Weights of a small rotation predictor.
Training: muon at rate 0.0049, 11000 steps, batches of 256.
Data: trained on regions of photos with short descriptions (Visual Genome), 50862 training examples, 55.4 epochs.
Rows from block 3 of a small rotation predictor, named by matrix and row number. Rows with one number belong to one neuron. Each number is 128 + 32 x the weight over its row's rms, rounded and kept within 0 to 255. All counts start at 0. Numbers have three digits each.
After each neuron's rows are labels from the 100 images, of 14848, where the neuron reaches its highest value: "top examples" is what is common among them. Only what is clearly more common there than usual is listed. The data: regions of photos with short descriptions (Visual Genome).
# fc1: MLP up (model.blocks.3.mlp.fc1.weight, 768x192), inputs 128-191
# fc2: MLP down (model.blocks.3.mlp.fc2.weight, 192x768, transposed), outputs 128-191

fc1.105:110161131147139033132107125145076114077115113122180102141137061033106105123134139159142110089148103154093147103115089082194179117116136102137122150133147136127120180157159169109113094110178144
fc2.105:214145169110118149123122120129171133110141137110117092146095073144144135165178130087145129123129162179123123126027140174098159133187039153069139127097123107077091082182162147080094119100143131
top examples: text has "sky"; text has "blue"

fc1.8:088073160119114105093124112109080078071118152098169126137115130149045075142145110122155157158172164138095116122157128125111131172096095135128146097137181135118122126119131203137144169160207119
fc2.8:124127104109099182108110104124144128147086102110113126110149078144125118143170134190123129202070132144158069131133193156069096121122108137099141154120147025140121088132151112109108121175104123
top examples: text has "sky"

fc1.266:104178067124126128125151178120130137157102087120150141118187125118096068130151154113150129119140142138112126124169086134149076141140213120142079125124107123080157153177176149147139137157090149
fc2.266:128067109146183167156115137168140108121122124076137134097138152145155107157090108103096160158100134099154148130161142180094087155166161123070157117078135088119126104148133045131123128128212142
top examples: text has "man"

fc1.575:057146082145139133154133124101101133169149131153117109072167150101202159129145186117118167107086177140158124102119161118084046140148085166143129147181143087084132096080061146152164127117102094
fc2.575:127107140133130093184123138164164129100140084149148130130134098141152095157142176084164139142130125126111127127153133075154136158181183125109122108155129135066110169152115111108079094085151125
top examples: text has "man"

fc1.134:121116088171067080118082115199061147132152143147160144106148145157165135098183148121137091139149141143205090075122123130180107148102105110137178126111098140166129172113149119176119093087160162
fc2.134:131091172102120171133122104124150169148090105190086122145143088116084131100116136095119139106146114098156145171160114189106149118140167108122175132103145183165106117092087111174100141128157104
top examples: text has "sky"; text has "blue"

fc1.412:125101104149101083175156134137140062151180102117164108125178120187161107103114144155155088158113135096151094105120109095189126111130099132159086134085102107106140103059072101180137181055146077
fc2.412:106150118112130126144153129112094160081072123148118172128171168153081149093164119093090120094165101115205098166147119127132109142106159149098076071127106072132153091158183130193137178181160158
top examples: text has "sky"

fc1.393:130104085128106181116132142123083181138117150170185136126162074029073151131151123167113090127115135130099152101124163152117098157098117089128129113056191095071098131121120138132139122121160087
fc2.393:111096126168132136150133119100129160121115095124114163141104133112129169098117111095187134070180162159153168117125146147147111088166152206113142146165122133108161147104148177151156144129097159
top examples: text has "sky"

fc1.418:152118115148141115168184138163063067110102110169097153170128092179135100114135114168124112144087122109124106101162153097179144135134167117096162116169134112105137143120097147077105157143121126
fc2.418:169182106121101146070111116101088169127165135128068160150078133162108183127129166090205139096138113147195094131095110148063170113096081207105070134125088100136133114185147120194131141189142133
top examples: text has "sky"

fc1.408:057128129138084116144136135129113193172142099138162089098108118110115141173150142162076107128023100151136114166137147134114119125173127141131101137114153158126180103191097108177082101117159117
fc2.408:108096080106158181150129109107131062129140182130107191106082100139144143130123065079091056144143192045116164140153102143138168153155148151125108124100128085158104127160158117071089118156107114
top examples: text has "man"

fc1.487:078154124125199115148135133194137114171098095124124161126174095139152109128136090129168159111159108136113110062109112165085161120131117085097127082179128172086152165101147100193104126125183159
fc2.487:147135129130119171133150165184131100116097069181119092158155147057132160128148121069137195157098122174182139129162111135125122155123175119129174106139118146103129104091183114143178137141150134
top examples: text has "man"

fc1.717:075143150120149134163140108112114082170179108150107165136117117083080150123104141163129109134102096128149128049117086127117126154104136129170180125099075129110078147146145160076134068144105098
fc2.717:172165130060108128110176150157078185136180118121109086138152102116156159082149108146193130162127141129113133163128113101118207168141164161206161177128125167088107123118146133113123123154159100
top examples: text has "sky"

fc1.457:170087126092090174137098130135136159165193088157134117119134109075125149153122087134064081075038116084182132107122110085181158149133107093211093150142139168179106113155079147076127101164194123
fc2.457:155175033089067111158129128137146137112162152193137128115128133119175111165147129132080134078153078173153122071159094162099118139084127096098128117125164079051119107156075120121132090094112153
top examples: text has "man"

fc1.750:119191143138046161121186112088133095102085124139128132139105090114088137118182163067140121193089078137125097114110155115154129095095115124137143120102108099160192091124133170152082113152092185
fc2.750:165159113108159123111131173082141167116154174097089164107129119154148159154108151155110080128158102149082110166158142109170123124087142116138159122103079113116177079158125164131084154120129113
top examples: text has "sky"

fc1.308:152117120147084147153083084157169086124109162097141132162174131161134100083113161134137086097124127078173100111146109079180139168120136084153096157146046118142158135111130123151152106096090056
fc2.308:170100104147114114156136143192145090103149133164106089158100077244151173106154084118139082134137133107135078115189091128136098157159184084121167096133153182112167134115118093097167145095122195
top examples: text has "sky"