From a checkpoint of a small rotation predictor.
Model: 48-pixel images, norm layernorm, patch size [8, 8].
Training: 11000 steps, batches of 256.
Rows from block 2 of a small rotation predictor, named by matrix and row number. Rows with one number belong to one neuron. Each number is 128 + 32 x the weight over its row's rms, rounded and kept within 0 to 255. All counts start at 0. Numbers have three digits each.
After each neuron's rows are labels from the 100 images, of 14848, where the neuron reaches its highest value: "top examples" is what is common among them. Only what is clearly more common there than usual is listed. The data: regions of photos with short descriptions (Visual Genome). In brackets: how many of the 100.
# fc1: MLP up (model.blocks.2.mlp.fc1.weight, 768x192), inputs 96-143
# fc2: MLP down (model.blocks.2.mlp.fc2.weight, 192x768, transposed), outputs 96-143

fc1.85:156166166083117147120057093111110179170143058101118122165135082095144121074130073107100131114140138144078062121167138157131145130127123154075110
fc2.85:122079084197181125102109130162159059148153077157042167050142129137154092092168187120100149132144124074140122162121152169097144139138089155099109
top examples: text has "red" (39)

fc1.578:126137153149161173151110168088174141102164144131155182067134137158183116109136114133176086103085112117096122095177145121114103105076160181106163
fc2.578:100115170110154168108123138162121137116128129178153109143105118125142159102148062075148131124079121145098140168099110116136140135121114151097156
top examples: text has "sky" (25)

fc1.487:179093163154139145121176100144101151133088121120079127107115083116146164137127056079196071131125166113095201175126110149114088078142154131145146
fc2.487:104131116154171115107145077121125125160125140086203165105135131154111139130126134145088153127166085147131184086148124127136176126093140090150096
top examples: text has "white" (28)

fc1.418:088172129111103188114148140131151107161124098070109109142058179136076123167168163145110146124086121113136182179150149137076142141172165183085078
fc2.418:129106118062146124145146159155076123091148108133169125161135096146151151104082126191123141154100182180111113096109131132111134102097072068159144
top examples: text has "blue" (25)

fc1.73:136163094125138134142149163105178052119128115094126091178111087226130128158099098125086173134135139101127151209117104134111141095133104140128049
fc2.73:091124104146092162150124105181150122195164135047132094096072138140195146123105144163100093103121121119135103172139134078118119106147140160171060
top examples: text has "sky" (34); text has "blue" (26)

fc1.598:132112140138129125152162109188139156133150140106116107114150141147187087103101225103149101105130217129160190149085145123110171133139175166115125
fc2.598:154146070104152101044131116139114133143178141153110140117170071132075108115162130142153120158138126199104067072148155122058158079142132105080139
top examples: text has "sky" (25)

fc1.179:119144129142139134172131141118154100090124128058128137091083119162156170130157101135066081114121155141106103147103096153097128107108092074090082
fc2.179:071121141135118147129082124158123101166154143046139116123111163133194148157135177093147119083113138117106093173068088102100136118111097142192100
top examples: text has "sky" (33)

fc1.143:139138081106106097183209159100102165184125148094127075121114114156142113108136166147152154071133077118112105142149105134131151129173141143155126
fc2.143:120166106151101148057089101095136076143116163103123120145102128080114142145126123163163149163186156119118156135176127143178121153103100145096101
top examples: text has "sky" (27)

fc1.649:129082126110097171119158161074147103110165154110144183116161109103100078067092164103140148118120159171092104113121109181116090131158181073121182
fc2.649:137135117106168105155148083150091095118135172142108148067134149101042142173118166129103139184055088164126085115135142109093156159130113182129124
top examples: text has "white" (29)

fc1.31:134146106169057127144141110119167120107132120107138167185107079121169153132121147151127123143091158167115111177147161074120111172138088165128116
fc2.31:111076211144168093099135093139116091101112092157086129160123160162118107104134217126070114078186088087146097131101163116149098079116170125088115
top examples: text has "green" (25)

fc1.575:140117159086171133113116141165083092121141180153093127129141159174171173132175112124172126045150113124131099153141149131105202135091120173112091
fc2.575:113131087113180095117164050120141190139087100114176137113144110145062080124107104145130118138169146150086152098150102107099114112154118134108187
top examples: text has "blue" (30); text has "sky" (26)

fc1.667:079117097164150189187130154160209163158094118097186106109119192142115111166169149108145126176152099103138170093069160160141144110128080099149142
fc2.667:092196156177158146097129162167077161116142108151132092075083099149135071125127069119141115171046125121110167120119139103183127116096090090118144
top examples: text has "sky" (27)

fc1.396:137136119165138157156065112148158184101105078092111139119148151117131131130145133100102170124107151080144107198176137099098170108152105116080131
fc2.396:128141129137059145121102101129151052084172108216165132095140123129200154116084105144147127119154140154166091142091194165156128123173104119114092
top examples: text has "red" (27)

fc1.643:064143135099182054072179094158135151143160111116201117200126193040162079075122131145116080129080091127137117106081166160105145170113135100139134
fc2.643:105159180118083149169093177128090191079092179122112180106123121125073142136068119160091085127113142172088093119185109176148161112160174130099149
top examples: text has "green" (25)

fc1.616:116091129166151137205173111091104081139155121123141112127169156145116141095097175106127125075146144132097110170122078128118158146156129124091139
fc2.616:158190098092185082080163063102094173171116137147154161166144104117088117118171158137153145194112142127164151055167159098126161059078114109126151
top examples: text has "blue" (25)

fc1.175:147093172163102115190158136148160141110091143135152203121170125173106191157101089110109105099130128159111101131158082149156141217156122182179167
fc2.175:104121134099119111184160106156078162117121158084162134168090104140191116111134148118110109120137124085094156120171129121119109157120141140041099
top examples: text has "black" (25)

fc1.201:181123101141145168154202105121066119163085061122108093195176123156107096096187101081176131161135140130129114098102150122142100073101134115147067
fc2.201:142141104109139176142049073077132130118154162166135169115137119127151162163030163165154039107118174101135130131074106127114086183134142137156076
top examples: text has "green" (25)

fc1.710:088102126112131080161172137116128199138139126133121117089097147155131115121109104153096147067111132117152154080142110208107132200165132148173124
fc2.710:144133120103155133118077128061101128102098160123116125099159134105143016170140102100141138067141155144099145174171076127129128110095107115103134
top examples: text has "sky" (35); text has "blue" (31)